A small model that answers yes/no questions on an image's attributes, trained from scratch: encoder norm none_scaled_ws, encoder activation relu6.
Rows from block 4 of the fusion encoder of a small model that answers yes/no questions on an image's attributes, named by matrix and row number. Rows with one number belong to one neuron. Each number is 128 + 32 x the weight over its row's rms, rounded and kept within 0 to 255. All counts start at 0. After the name is the row's rms in percent of the matrix's.
After each neuron's rows are labels from the 100 texts, of 14848, where the neuron reaches its highest value: "fires on" is the input token at the peak. Only what is clearly more common there than usual is listed. The data: photos with spoken descriptions (Open Images, Localized Narratives). In brackets: how many of the 100, against the usual share in percent.
# fc1: MLP up (fusion_encoder.blocks.4.mlp.fc1.weight, 512x128), inputs 0-63
# fc2: MLP down (fusion_encoder.blocks.4.mlp.fc2.weight, 128x512, transposed), outputs 0-63

fc1.376 129 [113 110  88 137 127 168 133 188  94 150 188 145 129 117 106 145 115 115 120  63 120  80  94 160 121 141  99 175 158 148 144 128 103 133  56 137 156 171 149 164 150 128 150 142 129  86 165 135  62 107  77 162  90 114 153 147 101 215 150 137 156  95 163 133]
fc2.376 129 [150  97 158 102 140  86 101  89 169 124 134 104 110 156 106 136 115 148 112 178 167 169 164 134 108 112 156 110 113 128 131 124 134 114 186 102 114 123  93 106 133 118 140 117 162 118  84 139 123 148 218  58 209 150 147 100 153  81 109 119  84 165 112 138]
fires on: "white" (21 vs 1.7)

fc1.335 112 [118 110  72 178 111 130 167 108 141 146 167 146 178 120 167 104 136 148 110 128 170  56 175 158 138  98 151 121 190 152 132 143 126 115 118 111 179 131 131 110 142 174 117 117 106  93 143  73  66 143 123 136 144 122  76 191 115 111 118 177 144 141 132 154]
fc2.335 113 [105 148 172  64 112  83 105 144  83  73 137  86  73 141 129 125 103 112 138 132 121 188 109  63 124 153 128 140  81 141 121 107 112 141 121 122 117 125 115 120 122  76 159 108 134 161 119 169 173  90 120 185  88 106 162  62 104 166  85  79 121 137 124  80]
fires on: "bag" (13 vs 0.3); "wall" (10 vs 2.7)

fc1.145 097 [117 141 124 139  91 127 148  86 101 108 113 149  66 173 123 122 114 118 131  82 223 162 151  82 147  62 173  97 103 183 120 138 106 122  43  97 162 153  85 142 189 171 123 122 175 170 139 136 157 147 155  80 154 135 104 145 191  96 104 146  91 115 124 127]
fc2.145 099 [132 132 110 129 167 131 129 139 178 143 139 101 190 118  93  81 120 117 156 131  94 135 139 182 146 180  90 194 109  76  94 126 173 150 175 157  88  99  97  90  83  62 131 162  84 104 102 125 127 123 127 142 122 128 127 149  72 172 131 102 196 133  84  91]
fires on: "table" (13 vs 1.7); "people" (9 vs 2.8)

fc1.204 077 [106 163 120  59 124 148 129 133 185 116 109 105 127 114  87  85 111 127 160 136 114  45 134 126 160 187 155 108  92  99 176 181 139 141 186 202 110 107 154 104 134 150 157 163 106 152  64 153 155 132 113 154  99 193 162 193 112 131 107 104 161  95 165 117]
fc2.204 072 [ 99 136 101 169  88 126 152 106  83 158 147 112  92 164 106 163 102  87 151 131 141 171 141 164 117 104 100 163 118 167 121  88 127 195  89 106 109  96  51 144 155 114  66  95 177 109 191 133  85 103 125  94 101 134 166 128 142 142 152  75 164 152  94 115]
fires on: "holding" (14 vs 2.1); "blue" (9 vs 0.7); "sky" (8 vs 3.3)

fc1.333 087 [123 150 134 142 116 110 125  50 126  41  92 115 180 100 136 161  52  99 107  92 158  60 100  94 220  72 114 131 116 142 110  82 117 112 143 160 164 106 112 169 179 134 139 105 195 134  48 136 146 190 111 122 121 100 141 116 128 153 107 108 123 168 108 120]
fc2.333 084 [199 112  92 153 153 158 123 199 100 180 150 100  71 152 144 101 135 197 155 131 201 151 165 173  63 134 159 128 123  89 161 177 137 202 126 105 122 133 107 115 126 119  93 171 110 187 149 126 129 112 132 121 129 154 133 131 135  68 166 133 157 120 135 157]
fires on: "table" (15 vs 1.7); "dark" (14 vs 0.3); "paper" (9 vs 0.3); "holding" (7 vs 2.1)

fc1.98 120 [184 130  91 113 142 133 137 133 199 104 116 152 110 118 150 184 167 107 104 133 140  85 126 138 116 129 129 116 168 104 194 191 132 155 110 129 112  97 151  90 169 138 195 131 101 124  74 115 108  88 112 106 114 142 101 128 120 142 120 147  64  80 120 132]
fc2.98 109 [ 67  69 136 151 118 114 107 114  78 130 160 102 142 115 159  98 127 141 158 107 111 140  73 117 114 156 107 135 115 128  98 123  99 137 116 132  71 253 115 167  93 108  86 103 198 135 162 142 108 159 150 116 120 100 153 126 118 123 140 118 168 125 119 116]
fires on: "two" (12 vs 1.5); "people" (9 vs 2.8); "person" (8 vs 2.3)

fc1.164 078 [150  99 141 140  74 122 153 127 214  98 117 124 146 108 152 117  86 106 168 164 166 132 139 174 106 175 140 128 181 148 161 155 111 147 106 118 181 141 142  97 151 155 156 140 109  74  55 148 119  86 110 218 158 100 137 118 124 142 135  74 105  91 130 162]
fc2.164 084 [ 88 143 127 135 151 137  88  78  31  85 144 100 129 184 132  93 149 133  87 139  98 108  67 100 133  89 185 120 112  84 126  90 115 124 105 138 109 153 140 135 148 113 138  51 136 141 159 130 131 139 132  41 122 149 123 102 121 143 147 147 100 155 109 141]
fires on: "water" (33 vs 1.3); "buildings" (26 vs 1.5)

fc1.260 125 [155 121 159 145 145 108  44  96 100 156 164 119 130 127 143 146 107 129 127 166 103 167 138  84  83 161 120 153 162  87 110 105 114  80 108 126 178 171 103 169 125 139  92 136  68 145 170 155  86 109 133 105 122 106 158 129 119 118 177 115 173 201 107 120]
fc2.260 123 [126 127 104 103 134 149 151 138 151  90  90 135 128 148 124 128 165 136 142 105 131  91 147 152 160 119 107 121  78 172 131 156 144 140 113 120 121 132  81 126 102 101 170 116 196 110 119  81 201 139 141 133 142 227  79 121 106 141  50 185  38  86 177 133]
fires on: "water" (10 vs 1.3); "sky" (9 vs 3.3)

fc1.91 104 [122 139 115 133  94  80  83 132  87 140 106 136 150 105 142 132 113 100 165 138 160 148 105 163 157  89 141  86  78  74 133 106 125 114 107 110  89 157 182 114 131 113 161 124 163 139 125 150 144 192 144 144  82 168 130 137 137 175 145 151 154  99 175 105]
fc2.91 106 [140  84 175 145 166 114 175 132 167 111 139  93 143 151 151 127 111 141 101 121 117 132 149 168 114 159 110 105 166 177 168 179 129 139 138 148 174 134 121 155 145 125 108 128  93 117 113  66 111 123  84 122 149  95 103 108 106  80 182  69 108 139 166 185]
fires on: "white" (56 vs 1.7); "blue" (27 vs 0.7)

fc1.385 109 [ 95 169 137 125 144 159 112 134  92 153 103  90 123  90 160 105  93 176 109 174 143 151 182  68 143 175 123 193  60 101 131 113 116 100 132 100 114 121 131 177 116 149  89 143 113 141 147 154  81  88  83 115 100 133  94 166  82 110 158 105  97 186 136 160]
fc2.385 121 [135 164 135 117 138  80 177 125 136  71 138 144 153 130  59 144 124  74 180  73  59 126  96 202 151 116 160  61 158 125 125 148 129 114 119 112 126 136 121  80  90 132 138 129  97 112 111  94 191 153 141 135 140 178 165  88 230 147  92 114  82  69 126  91]
fires on: "people" (17 vs 2.8); "holding" (16 vs 2.1); "surface" (12 vs 0.5)

fc1.478 124 [135 105 144 139 124 164  79 136 143  95 119  57 139 101 156 222 118 112  94 176 119 194 136 116 113 139 189 160 103 137 113 147 103 113 118  29 122 130  93 140 100  95 121  70 123 173 117 116  38 152 129 142 111  81 100 154 113  80 126 103 164 138  66  78]
fc2.478 119 [130 153 114 137 134 110 118 106 145 159 130 181 105 127  81  28 124 134 163  96  99  73 163  99 157 163  51  88  87 166 138  85 133 131 112 183 158 143 134 127 142 150 120 180 147  68 128 123 219  95 103  98 143 189 167  92 136 178 127 163  84 116 179 180]
fires on: "holding" (23 vs 2.1); "road" (12 vs 1.1); "standing" (8 vs 3)

fc1.460 075 [134 203 147 140 172 132 128 133 174 137 151  84 103  84 158 116 120 107 144  85 211 159 147 138 121 142 110 202 100 121 131 190 152 102  79 182 192 138 147 150 131 119 177 103 147  91 127 109  88 122 157  75 119 146  95 132 109 125 162  90 202 140  89 155]
fc2.460 077 [188  95  91 102 133 150 115 141  98 175  93 134 114 172  93 168  66 148 109 102  73 126 130 109 125 153 133  85 145  90 116  56 108 163 158  62  87 118 119 104 136 137 117 185 157 142 135 157 131 134 152 139 110 102 156 198 164 118  97  91 111  74 150 109]
fires on: "water" (29 vs 1.3); "wall" (24 vs 2.7); "poster" (8 vs 0.3); "screen" (8 vs 0.3)

fc1.405 086 [ 71 132 112 121 124  97  71 149 152  85 130 121  99 102 173 177  87  92  89 136 120 171 142 152 120 199 116 190 150 128 141  66 170 101 182 143 114 118 107 164 149 161 154 148 129 154 154  55 161 142 140 131 136 137 126 117  97 111 123 151 139 107 188 124]
fc2.405 085 [204 116 135 153 153 165 148  93 122 201 137 127 179 166 124  90 106 204 136 131 139  73 110 126 126 106 123  63 103 117 140 163  81 156  69 132  70 157 144 147 123 154 100 143 110  86 133 163 152  99 186 117 109  77 135 126 116 134 113 101 159 159 115 142]
fires on: "sky" (30 vs 3.3); "building" (19 vs 1.3); "windows" (12 vs 0.6); "buildings" (8 vs 1.5)

fc1.341 107 [ 97 107 128 152 134 142 206  68 129  93 122 130 131 136 143 120  98 117 129 166 103 173 103 111 104 179 109  92 130 199  76 138 149 206  75 149 114 137  84 137 132 126 114 178 151 170  88 116 112 119 102 122 182  86 169 145 126 140 148 138 147 135 155 161]
fc2.341 110 [ 96 114 134 116 153 101  48 192 105 148 110 109  88 171  94  88 203 125 137 116 140 135 143 148 169  89 171 131 119  80 115 142 121  44 112 132 189 188 138 170 151 107 186  79 120 141 130 153  69 122 111 113 161 158 109  94  89 128 125 148  23 140  90 157]
fires on: "holding" (30 vs 2.1); "white" (16 vs 1.7)

fc1.428 097 [194 139 132  70  79 174 156 139  89 137 150 118 113 123 181 148 128 127 141 118 115 156 148 179  92 142 139 120 132  70 114 180 147 155 138 128 118 129 171 194 132 114 101 188 107  81 101 118 125  85 139 147 207 184 113 105 148 133 129 152 101 107  95 134]
fc2.428 102 [ 78 105 126 152 207  78 145 163 212 152 156 127 160 158 102 136 154 138 148 172 137  95 125 119  92 163 180 180 170 118 174 144 111 131 152 145 129 153  94  84 163 122 152  62 150 154  68 126 107 123  61 151  92  57 142 109 120 130 132 123 115 155 159 121]
fires on: "two" (12 vs 1.5); "floor" (9 vs 0.8)

fc1.7 130 [145 102 147  82 127 115  97 147  89 136 113  78 100 123  76  86 206 155 159 140 144  86 154 101 102 127 176 136 133 115 132 169 193 108 142  87 111 108 141 169 132 140 144 143 204 119 152  90 168 103 118 122 106 178 172 108 199 154 102 108 134 186 184 137]
fc2.7 135 [ 92 198 113 157 113 137 152 101 186 141 133 163 193 148 153 135  47 114 143 136 116 139 113 120 150 146  88 125 110 133 143  61 107 116  82 141 176 125  92  67 156 120 110 108  89 125 135 152 111 136 127  85 134 119  89 147  50  78 177 191 123  64  87  88]
fires on: "flower" (19 vs 0.4); "plant" (11 vs 0.4); "flowers" (7 vs 0.5)

fc1.448 081 [201 164 150  95 193 158  87  55 160 130  89 171 165 139  95 118  97 250 123 118 166 141  84 126 188 100  95 130  98 118 128 110 142 137 136 100 100 161 141 108 174 130 141 132 147 103 132 119 121 117 151 120 104 109 120 119 123 106 139 160 147 105 128 114]
fc2.448 096 [117 103 126 164  63 127 120 186 102  66 163 117 131  90 148 136 162  60 156 118 114 158 148 173 105 174 161 106 161 147 120 169 113 122 123 145 158 140  80 132  87 110 112 137 141 163 112 106 141 113 128 176 168 169 118 114 121 165  80  57  87 136 144 142]
fires on: "water" (12 vs 1.3); "glass" (9 vs 0.8)

fc1.27 079 [ 93 106 168 117 107 131 200 138 176 109 159 133 162 142  89 109 111  92 150 165 115 101  55  86 120 124 142 161 134 135  92 178  96 131 138 119 100  97 196 109  77 131 140  78 189 130 139 101 183 125 117 102 114 134 158 180  69 115 135  82  98 125  58 153]
fc2.27 078 [128 187  56 122 118 152 118 149  95 128 130 140 113 100 164 196 142 138 123 121 128 131 185 152 147 121 144  81 166 106  92 103  97 158 108 127 174 155  99 119 184 111 136 155  67 147  91 150 103 100 140 121 174 116 139  78 171  91 133 116 191 159 115  93]
fires on: "sky" (35 vs 3.3); "clouds" (10 vs 0.6)

fc1.47 102 [ 68 148 143  73 177 135 154 157 172 129 112 131 166 104 135 119  71 143 175  90 139  84 109 137 163 130 112 139 136 121  98 108  97 162  90 106 126 135  89 141 157 132  87 134 137 135 174 158 174  93  79 126 106 113 161 154 128 176 140 109 124 150 116 133]
fc2.47 100 [123 125 141 113 127 116 116  83 103 124 148 112 175 164 106 149 134  90  77 136 141 200 174 134  79  89 158 125  74  93 111 191 158  68 156  87  96 131 142 143  54 105 160 122 107 127 100 143  61 168 203 130 126 143 112  92 124  58 116 154 162 105 112 116]
fires on: "holding" (22 vs 2.1); "person" (20 vs 2.3); "white" (12 vs 1.7); "black" (11 vs 1.4)

fc1.139 100 [ 84 102 120 136 126 139 141  66 170 101  94 171 162  95  99  61 156 109 156 176 130 133 112  81 132 164 117 124 177 118 108 155 123 136 100 170 169 110  99 165  86 174 106 120 140 178 142  76 152 153 122 174 160  92  80 146 133 132 117 129 149 152 135 162]
fc2.139 099 [163  84  90 123 121  99 139 124 148 154 115 117  80 120 121 195 129 180 105 132 142 114 109 195 137 101 147 154  80 127 173  80 104 149 185 103  82 148 137 134 178 169 135 144 135 178 130 140 114 131 180 116  88 136 136  80 122 166 102 103 132 156 118 138]
fires on: "bird" (26 vs 0.2); "woman" (13 vs 1.3); "cat" (8 vs 0.1); "man" (8 vs 1.6)

fc1.471 090 [121 117 136 112 134 162 121 178  65 146 197 129 145 129 168  97 142 176 180 148  58 140  97 170 155 147 154 146  89 110 142 119 159 164 122 160 162 125 140 137 156 150 107  99 183 119 160 130 144 113 101 117  99 127  91 104 156 143 118 118  69 132 148  99]
fc2.471 089 [128 161  91 125 119 123 169 135 176  99  73  88 132 179 103 156 122  81  73 115 158 204 121 104 117 102 161 107 179 163 159 124 107 112 114 110 122 136 112 126 121 108 136 135  77 106  75 103 117 134 105 123 148 136 162 163 102 109 103 118 148  91 106 114]
fires on: "two" (21 vs 1.5); "three" (12 vs 0.4)

fc1.332 116 [123 146 131 158 142 147 107 123 136 148 109 141  83 126 136 128 121 139 160  69 175  81  74 102 192 114 175  62  96 106 141 110 126 128 131 142 101 136 126  71 188  96 171 128 129  89 110 118  88 161 155 115 124 118 154 160 120 147 166 148  79 118 112 111]
fc2.332 112 [158 114  92  82 122 114 142 109 130 126 111 100 164 107 152 148 108 100 124 132 175 195 175 137 111 132  24 158 157 118 111 117 155 125 159 112 165 127 130 166  58  99 112 153 140 199 102 174 108  70 101 131 128 102 119 109 166 131 125 113 103 128 152  93]
fires on: "table" (50 vs 1.7); "glass" (9 vs 0.8); "chairs" (8 vs 0.9); "wall" (8 vs 2.7)

fc1.12 100 [194 140 142 128 130 173 116 158 154 152 173  95 146 131 160 126 159 148 121 169 132 157 120  53 144 166  90 135 126 106 123 149 134 193 163 126 209 128 127 119 123 155 172 140  81 133  93 134 149 167 192  80 126  49  64 145 159 148 128 128 111 153 129 140]
fc2.12 098 [108 103 112 151 101  98 103 167 114 114 100 143 138 149 107 147 167  98 159 105 150 126 119 163 115 114 165  90 148 149 132 135  90 101 106 110  64 133 170 148  91 103 135 159 175  94 153 102  66  86  78 149 136 174 148  97 102 100 140 143 141 114 145  88]
fires on: "water" (37 vs 1.3)

fc1.182 125 [136 130 179 129  83 109 100 159 151  98 113 190 136 123 106 140 147 115 126 151 149  92 110 160 173 162 132 131 188  71 132 172 146 145  88  84 111 124 110  77 168 185 185 120 175 123 119 143 120 108 149 127 131 194 123 118 127  80 118 102 146 119 154 114]
fc2.182 116 [129  94 118 146 185 111 164  53 146 158 177 131 123 141 157 118  98 152 160 109 109 180 119  88  42  94 108 143  93 171  82  62 142 138 149 117 126 170 128 124 117 122 128 131 125 151 116 101 171 132 136  88 123  65 102  83 169 181 181 188 132  86  89 120]
fires on: "white" (10 vs 1.7); "black" (9 vs 1.4); "people" (9 vs 2.8); "person" (8 vs 2.3)

fc1.311 089 [ 97 132 102 195 120  81 136 148  98 127 176 128 125  35 179 107 135 117 129 118 160  92 109  97 164 130 124 141  98 133  48 142 120 106 123 121 127 125 169 109 128 128 112  87 174 102 122  86 140 166 102 132  99 141 153 181 139 191 112 115 101 130 136  90]
fc2.311 071 [140 161 106  61 180 176 144 118 104 180 148 101 147 200  69 158 111  59 109 108 111 116 113 124 112 166 149 128 160  81 142 128 111 168 134  90  93  79  73 113 151 140 109  95  94 164 137 120  93  48 162 141 167 123 123 140 119 108 121 142 128 132 133 100]
fires on: "bird" (21 vs 0.2); "dog" (9 vs 0.2); "car" (9 vs 0.4); "table" (8 vs 1.7)

fc1.8 113 [146 160  85 160 194 163 141 120  82  92 127 129 145 104 102 161 148 104  85 112 111 134  62 159 119 181 130  92 107 130 170  87 223 161 114  78  87 139 119 114 161 190 157  98 134 114 155 113 100 205 145 111  95 100 124  87  73 107 113 133  83 133 121  88]
fc2.8 119 [102  90 150  76  68 133  83 139 151 127 108 166 103 137 177 116 143 137 172  85 175 174 188 137 141 110 143 156 153 121  93 166  54 124 131 166 165 174  95  92 111  68 106 170  87 154  84 154 117 101 107 131 171 154 129 162 162 153 127 151  95  76 120 169]
fires on: "two" (29 vs 1.5); "group" (8 vs 0.9); "persons" (8 vs 1.2)

fc1.90 104 [150 166 133 123 172 150 101 128 120  85 144 112 144  51  96 119  79 115 106 171 160 179  89 153 138 174 162 172 103  80 131 187 139 141  64  79 121 142 129 157 157 156  85 130 142 112 157 160  49 119 141 138 154 109 101 102 106 111 127 107 139 191  90  58]
fc2.90 115 [120 106  95 107 162  79 151 108 125 133 121 131 102 187 154 161 179 138 151 129 112 120 163 102  97  79  99 107 135 168 125 102  98 134 184 144 115 105 114 119 118  91 173 159  95 108 106 103 143 155 120 127 127 168 181 118 174 130 124 139 111  86 194 209]
fires on: "holding" (20 vs 2.1); "wearing" (7 vs 1.6); "person" (7 vs 2.3); "road" (7 vs 1.1)

fc1.358 108 [112  91 174 163 127 137 125 160 137 100 149  80 116  99 154 112  77 152 155 133 137  77 161  69 115 146 135 115 203 138 113 155 173 119  86 113 138  82 106 160 181  92  85 146  85 114 109 151 125 143 130 111  73 133 136 115  54 104 155 133 102 149  50 106]
fc2.358 114 [ 98 173  91  90 145  90 151  67 108 131  58 169 145 135 109 141 185 110 128 107 143 180 104 161 201 119 132 131  78  93 141 158  65 138 157 139 145 169  97  88  77 108 156 126 160 179 140 120 135 119  99 135 164 180 135 108 154 109 104 148 178  86 164 137]
fires on: "standing" (35 vs 3); "holding" (20 vs 2.1); "sitting" (11 vs 2)

fc1.105 088 [149 142 173 206 104 110 136  73 147 100 121 121 126  90 104 164 131 149 119 126 148 140  76 147 173 106  95 137  57 134 124 103 102 143 183 154  65 119 125 225  42 134 158  69 119 129 145 153 162 134  92 123  79 114  97 131 146 157 100 119  64 107 150 178]
fc2.105 074 [141  89  97 136  54 142 121 145 122 129 128 121 122  99 113 121 109 174 141 178 132 130 107 126 126 148 134 165  80 158 112 151  81 168 156 181 137 161 167 158 146 141 111 170 155 113 136 111 151 185 107 102  96 147 165 117  69 172 102 125 129 136  97 161]
fires on: "bird" (35 vs 0.2); "buildings" (15 vs 1.5); "building" (10 vs 1.3); "flower" (7 vs 0.4)

fc1.382 120 [124 114 122 137 149  83 170 117 114  78 171 147 112 221 145 173 110 150 133 153 111 150 191 119  94 116 126 144 157 140 117  85 118  83 151 128  94  94 159 142 143  87  93  63 163 125  94  78  93 159 149  85 135 176 140 170  95 163 151 153  74 157 103 113]
fc2.382 123 [148 108 122 113 117 139  94 125 117 144 127 126 157  59  78 109 107  88 176 109 115 109  67 162 118 132 110  75 109 159 149 161 142 174 111 123 137 158  68  95 160 166 144 181 118 115 138 173 201 117 130 125 106  72 132 105 165 111 102 109 128 135 156 106]
fires on: "two" (17 vs 1.5); "holding" (8 vs 2.1); "three" (7 vs 0.4); "black" (7 vs 1.4)

fc1.414 112 [ 96 112 127 151 170 118 169 154 141  98  25 150 155 160 143 150 155 167 166 148 133 144 116 144 144 102 134 144  90 149 153 111 153 228 145 141  74 103 142 120 139 120 192  61 162 169  92 155  67  77 108 144  74 175 130 114  65 108 123 151  95 151  88 171]
fc2.414 116 [124  83 127  87 125 167 121  86 107 124 181 117 117 119 135 146  98 107  93  85 103 136 127 135 118 162  88  89 167 148 119 137 100  20 132 121 156 124 169  70 135 128  55 153 136 112 164 147 147 222 107 132 193 119 179 155 141 131 107 124 137  99 153 122]
fires on: "standing" (32 vs 3); "man" (12 vs 1.6); "person" (9 vs 2.3)

fc1.49 110 [146 112  91  75 110 127  90 127 132  37 101 157 103 164  88 125  97 105 196 158 166 107 118  83 106 159  85 144 101 168 163 130 111  72  96 108 101  91 123 118 170 172 102  97  81 118 113 151 147 138 105 117 159 116 196 139 139 122 132 126  81 188 149  98]
fc2.49 099 [137 102 119 175 171 135 134  48  69 145 116 115 134 121 168  96  82 165  28  97 107 131 159 153 129 151 141  69 139 139 116 103  90 160  97 114 171 146 123 127  93  74 130 146 126 134  65 185 102 105 151 121  95 176  78 111  94 164  99 147 188 125 133 171]
fires on: "flower" (10 vs 0.4); "playing" (8 vs 0.4)

fc1.374 114 [163 139  92 177 152 161 243 122 147 118 141 150  94 149 156 135  88  84 128 186 110  90 126 126  86 144  38 135 127 120  92 101 182 186  60 152 141 147  95 121 101 109 144 160 103  73  85 139 148  59 157 119  94 143 139  86 124 109 113 134 175  94  95 142]
fc2.374 105 [100 103 158  88  81 118  34 113  91 121 170 119 153 113 104 139 187 201 122  66 171 151 124 152 137  88 242 138 141 132 116 148 112  70 162 110 143 111 144  77 154 109 138  94 119 190 119 122 100 165  99 167 175 126 129 155 153 144 128 120 115 182 143 105]
fires on: "holding" (9 vs 2.1); "hands" (9 vs 0.4); "smiling" (9 vs 0.5); "wearing" (8 vs 1.6)

fc1.201 080 [112 156 152 129 100 110 135 112 146  71 149 134 113 117 123 158 140 123 143 219 165 144 106 112 128 154 199 176 142  86 131  87 173 101 164 153 142 137 159  85  70 133  76 110 149 128  90 149 138 116 146 137 135 182  98 181 154 137 102 185  74 124 166  92]
fc2.201 080 [143 113 148 144 143 126  90 104 170 171 133 136 157 119 118 133 135 148 162 119  99 102 156  81 150 118  92 125 106 115 102 137  73 101 104  95 102  77 148 137 119  98 126 156 119 174 158  79 134 120  84 100  87  60 108  58 109 123 165  96 142 160  89 198]
fires on: "bird" (13 vs 0.2); "statue" (11 vs 0.2); "animal" (7 vs 0.1); "food" (7 vs 0.5)

fc1.349 095 [180 159  95 164 145 130 121 155  88  94  75  88 159 162 156 110 166 144 136 137 137 113 167 128 153 107 131 149 118 137 202 168 122 159 122  94 153 174 159 128 149 153 119 122 184 106 109 105 169 108 183  48 176  80 107 182 125 107 120 139 133  96 159  94]
fc2.349 097 [121  89 197 152 131 128  91 130 139 108 171 140 119  86 138  90  85 130 128  89 142 185 108 111 110 164 134  80 149 117 103  84  97 132 120 182 116  85 128 148  97  68 136 126 106 156 111 141  96 123 104 205 133 138 140  46 105 124 115 133 118 162 106 126]
fires on: "people" (32 vs 2.8); "group" (8 vs 0.9); "two" (8 vs 1.5)

fc1.177 090 [140 136 157 129  68 146 152  83 143  57 107 147 153 132 115  81  33 169 130 128 119 173  80 189 151  94 107  60 117 139 123 171 148 121 149  98 106 225 141 163 139 171 160  91 121 147 112 176 143 122 125 158  90 181  98  70  78 121 175 141 141 137 140 122]
fc2.177 090 [102  91 104  73 187  90  92 173 126 170 148 193 133 133 135 166 195  77 148 110 141 147 155 105  86 155 130 201  84 152  97 107 141 130 111 170 143 152  93 113  79 104 127 185 150  67 194 132 151 185 113  70 185 129 138 146 168  99  63 177 109 143 112 135]
fires on: "water" (9 vs 1.3); "trees" (9 vs 3.5); "bird" (7 vs 0.2)

fc1.234 097 [138  87 115 129 101 109 189 152 126  87 118 123 163  98 192 100 105 158  60 137 168   0 151  88 159 174 178 142 200 126 129 114  82 126 100 104 123 135  98 131 164 157 111 119 163  98 115 159 122 150 122 105 137 127 106  84  72 136 141 166 140 136 127  75]
fc2.234 100 [124 150 132 104 154 159  90 106 121 164 126 160  79 157  74 166 155 101 220 135 124 222 119 152 158  74  84 135  75 138 126 134 158 145 143 155 178 141 124 144 104  80 146 164  72 169 125 108 134  98 144 158 137 147 143 113 154 147  87 115 138 114  80 132]
fires on: "standing" (27 vs 3)

fc1.362 114 [147  83 178 139 127 170 186 115 155 179 132 134 134 151 104 106 169 129 102 151 150 122 117 132 118 102 168  86 134 168 126 124 137 168 171 143 185 144 181 162 177 158 159  77 121 152  73 110 124 134  62 149 133 174 132 117 142 118 111  89  86 105 109 108]
fc2.362 122 [ 65 155  66 126 109  82  96 155  81 131 114 149  98 116  87 106  86 100 129 104  89 155 140 159 163 166  55 135 142 126 136 134  86  80 112 125  95 117  89  79  94  98 114 171  90 103 200 153  85 116 131 117 106 105 129 124 101 112 153 125 110 144 148 212]
fires on: "standing" (14 vs 3); "sitting" (7 vs 2)

fc1.180 128 [102  81 124 123 142 126 147 120 149 103 205 185 138 142 146 113 104 124 118 140  96 194 155 146  62  67 129 133  75  70 114 148 200  97 198 140 188 115 171  91 131 150  94 168 104 150 176 149 166 127 118 117 140 208 127 110 137 129  70  96  80 149  88 116]
fc2.180 117 [226 136 150 146 106  99  94 110  84 127 123 121 138  81  99 171 146 145 104 109 143 124  86 108 148  75 102 131 134 139 110 157  48 149 119 121  67 150 112 180  60 144 191 119 116 115 148 150 171 108 154 117  79  77 149 146 126  46 112 153 110  98 178  94]
fires on: "people" (48 vs 2.8); "trees" (8 vs 3.5)

fc1.407 117 [138  73  89 174 188  96 148 141 202 171 136  79 166 125 106  81 149 188 118 135  94  92 177 156 146 130  91  73 165 114 131 124 145 130 160 162 150  85 109 139 107 122 163  97 122 109 190 114 105 141 155 118 111 130  97 103 153 150 109 170 134 127 161 111]
fc2.407 118 [ 91 200 213 110  94 135 131 113  92  71 128 161  77 110 124 173 149  79 159 142 160 134 105 155  89 102 123 153  86 122 109 154 156 112 129  82  75 167 174 116 114 126  93 135  99  87 114 104 163 131  52 163 100 112 122 131  95 130 183  85 160 126 149 131]
fires on: "bird" (37 vs 0.2); "surface" (11 vs 0.5); "animal" (7 vs 0.1)

fc1.195 101 [117 132 146  95 129 135 131 151 125 109 142 135 134 137 164 128 115 108 153 144 148 139 124 115 114  56 101 127 173 138 144  93 134  96 134 209  84 136 168 145 176  58 120 174  64 116 118 128 103 149 142 116 153 175  85 171 145 166 142 186 126 119 124  80]
fc2.195 090 [155  62  85 144 157  84 108  97  83 118 147  84 135  68 111 151 171 151 130 157  94  90  94 108 178 152 157 124 121 101 113 125 142 171  94  91  91 147 160 166 101 170 148 119 179 114 106 141  80  59 103  95  75  92 150 151 155 115 106  91 117  95  90  89]
fires on: "table" (12 vs 1.7); "bottle" (9 vs 0.4); "glass" (9 vs 0.8); "glasses" (8 vs 0.4)

fc1.418 081 [136 168  95 192 213 146 138 134 113  34 166 121 186 140 120 103 124 131 109 162 174 117 128 172 133 144 132 140 129 147  65  72 201 139 119 108  84 122 134 153 186  85 144 106 125 138 121 154 159 100 158 177 154 116 159 113 117 149 117 128 105 124 125 178]
fc2.418 089 [ 81  72 123 112  51  83  81 104 122 180  67 144 152 182 132 132 160  70 131  65 113  58  83 126 123 124 117 127 137 111 150 162 109 129  87 123 149 122 127 117  66 202  72 111 118 168 103 120 105 105  87  88 129 108  89 153 145 120 156 154 139 154 140 138]
fires on: "holding" (24 vs 2.1); "people" (19 vs 2.8); "man" (13 vs 1.6); "person" (8 vs 2.3)

fc1.292 091 [ 92  66 174 139 109 147 138 128  83  63 172  86 183 166 153 161 107  99 143 195 178  82 148  43  81 181 101 135 122 168 129 128 105 124  86 117  65 118 155  81  99 143 162 177 118 142 158 101 100 158 166 124 141  91 103 134 143 189 114 132 121  68 127 108]
fc2.292 098 [156 179  93  80 157 102 119 113 146 145 134 124 130 124 114 145 179 179 133 126  46 117 153 186 153  99 179 102 103 107 125 119 106 147 179  81 183 143 105 149 135  50 108  70 119 124 123 142 173 113  67  73  99 161 154 156 108 121 149 143 102 175 146  91]
fires on: "table" (15 vs 1.7); "standing" (14 vs 3)

fc1.487 106 [158 161 123 126  74 156 121 118 126 117 132 129 116  92 145 124 142 147  93  82 128 131 159 108 113 124  81 101 141 142 140 103 122  99 112  99  98 123 147  49 163 103 150 145  89 110 136 151  80 139 127 131 111 102 148  53 172 208  94  61 144  68 101 101]
fc2.487 107 [105  98 129  91 161  72 125 139 101 123 156 103 167 170 109 126  90 103 147 134 113 114 147 155 109 102 133 144  79 129 112 160 145 131 135 157  99 121 112 203 107 114 128 121 109 148 148 102 163 112 133 108 118 151 148 141  47  86 143 172  84 168 113 146]
fires on: "water" (12 vs 1.3); "clouds" (9 vs 0.6); "black" (7 vs 1.4); "buildings" (7 vs 1.5)

fc1.427 112 [121 120 118 114 143 162 144 117 148 116  87 112 176 124  75 132 161 167 131 174 123 207 148 111 141 140 184 122 145 104 160 134 120 146  80 139  79 145  80 122 130 115 158 165 151 117  81 142 131 178  84  88 148  79 160 123 155  57 110 105  62 118  63 128]
fc2.427 122 [112 113 114 135 120  84 121 131  60 144 126 150 130 123 211  42  71 127 122  72 139  68 106 149 141  96 102 128 133 139 122 137 129 139 152 153 139 133 171 141 132 149  99  85  92 146 161 133 114  83 163 164 134 179 106 117  92 171 133 117 128 100 160 150]
fires on: "two" (14 vs 1.5); "person" (11 vs 2.3); "people" (9 vs 2.8); "shows" (7 vs 0.1)

fc1.379 075 [188 127 128 127 109 109 107 132  93 115 128 186 150 184 159 156 185 150 209 127 137 129 107 117 113 155 115 123 135 172 123 116 124 132 141 185 138 194 137 132 174 132 176 108 129 127 111  88 134 149 128 138 120 122  65 112  94 124 115 110 115 194 145  56]
fc2.379 076 [171 109 121 121 117 149 141 162 170 111 138  65 101  85 163 160  99 132  67 141 100 133 103 141 138  89 148 130 111 104 128 109 131 133 111 115 124  56 104 147 106 205 111 160 113 142 154 144 128 111 133 144 148 135 162 144 178 146 195 129 118  96  94 126]
fires on: "table" (19 vs 1.7); "guitar" (8 vs 0.3); "cup" (7 vs 0.2)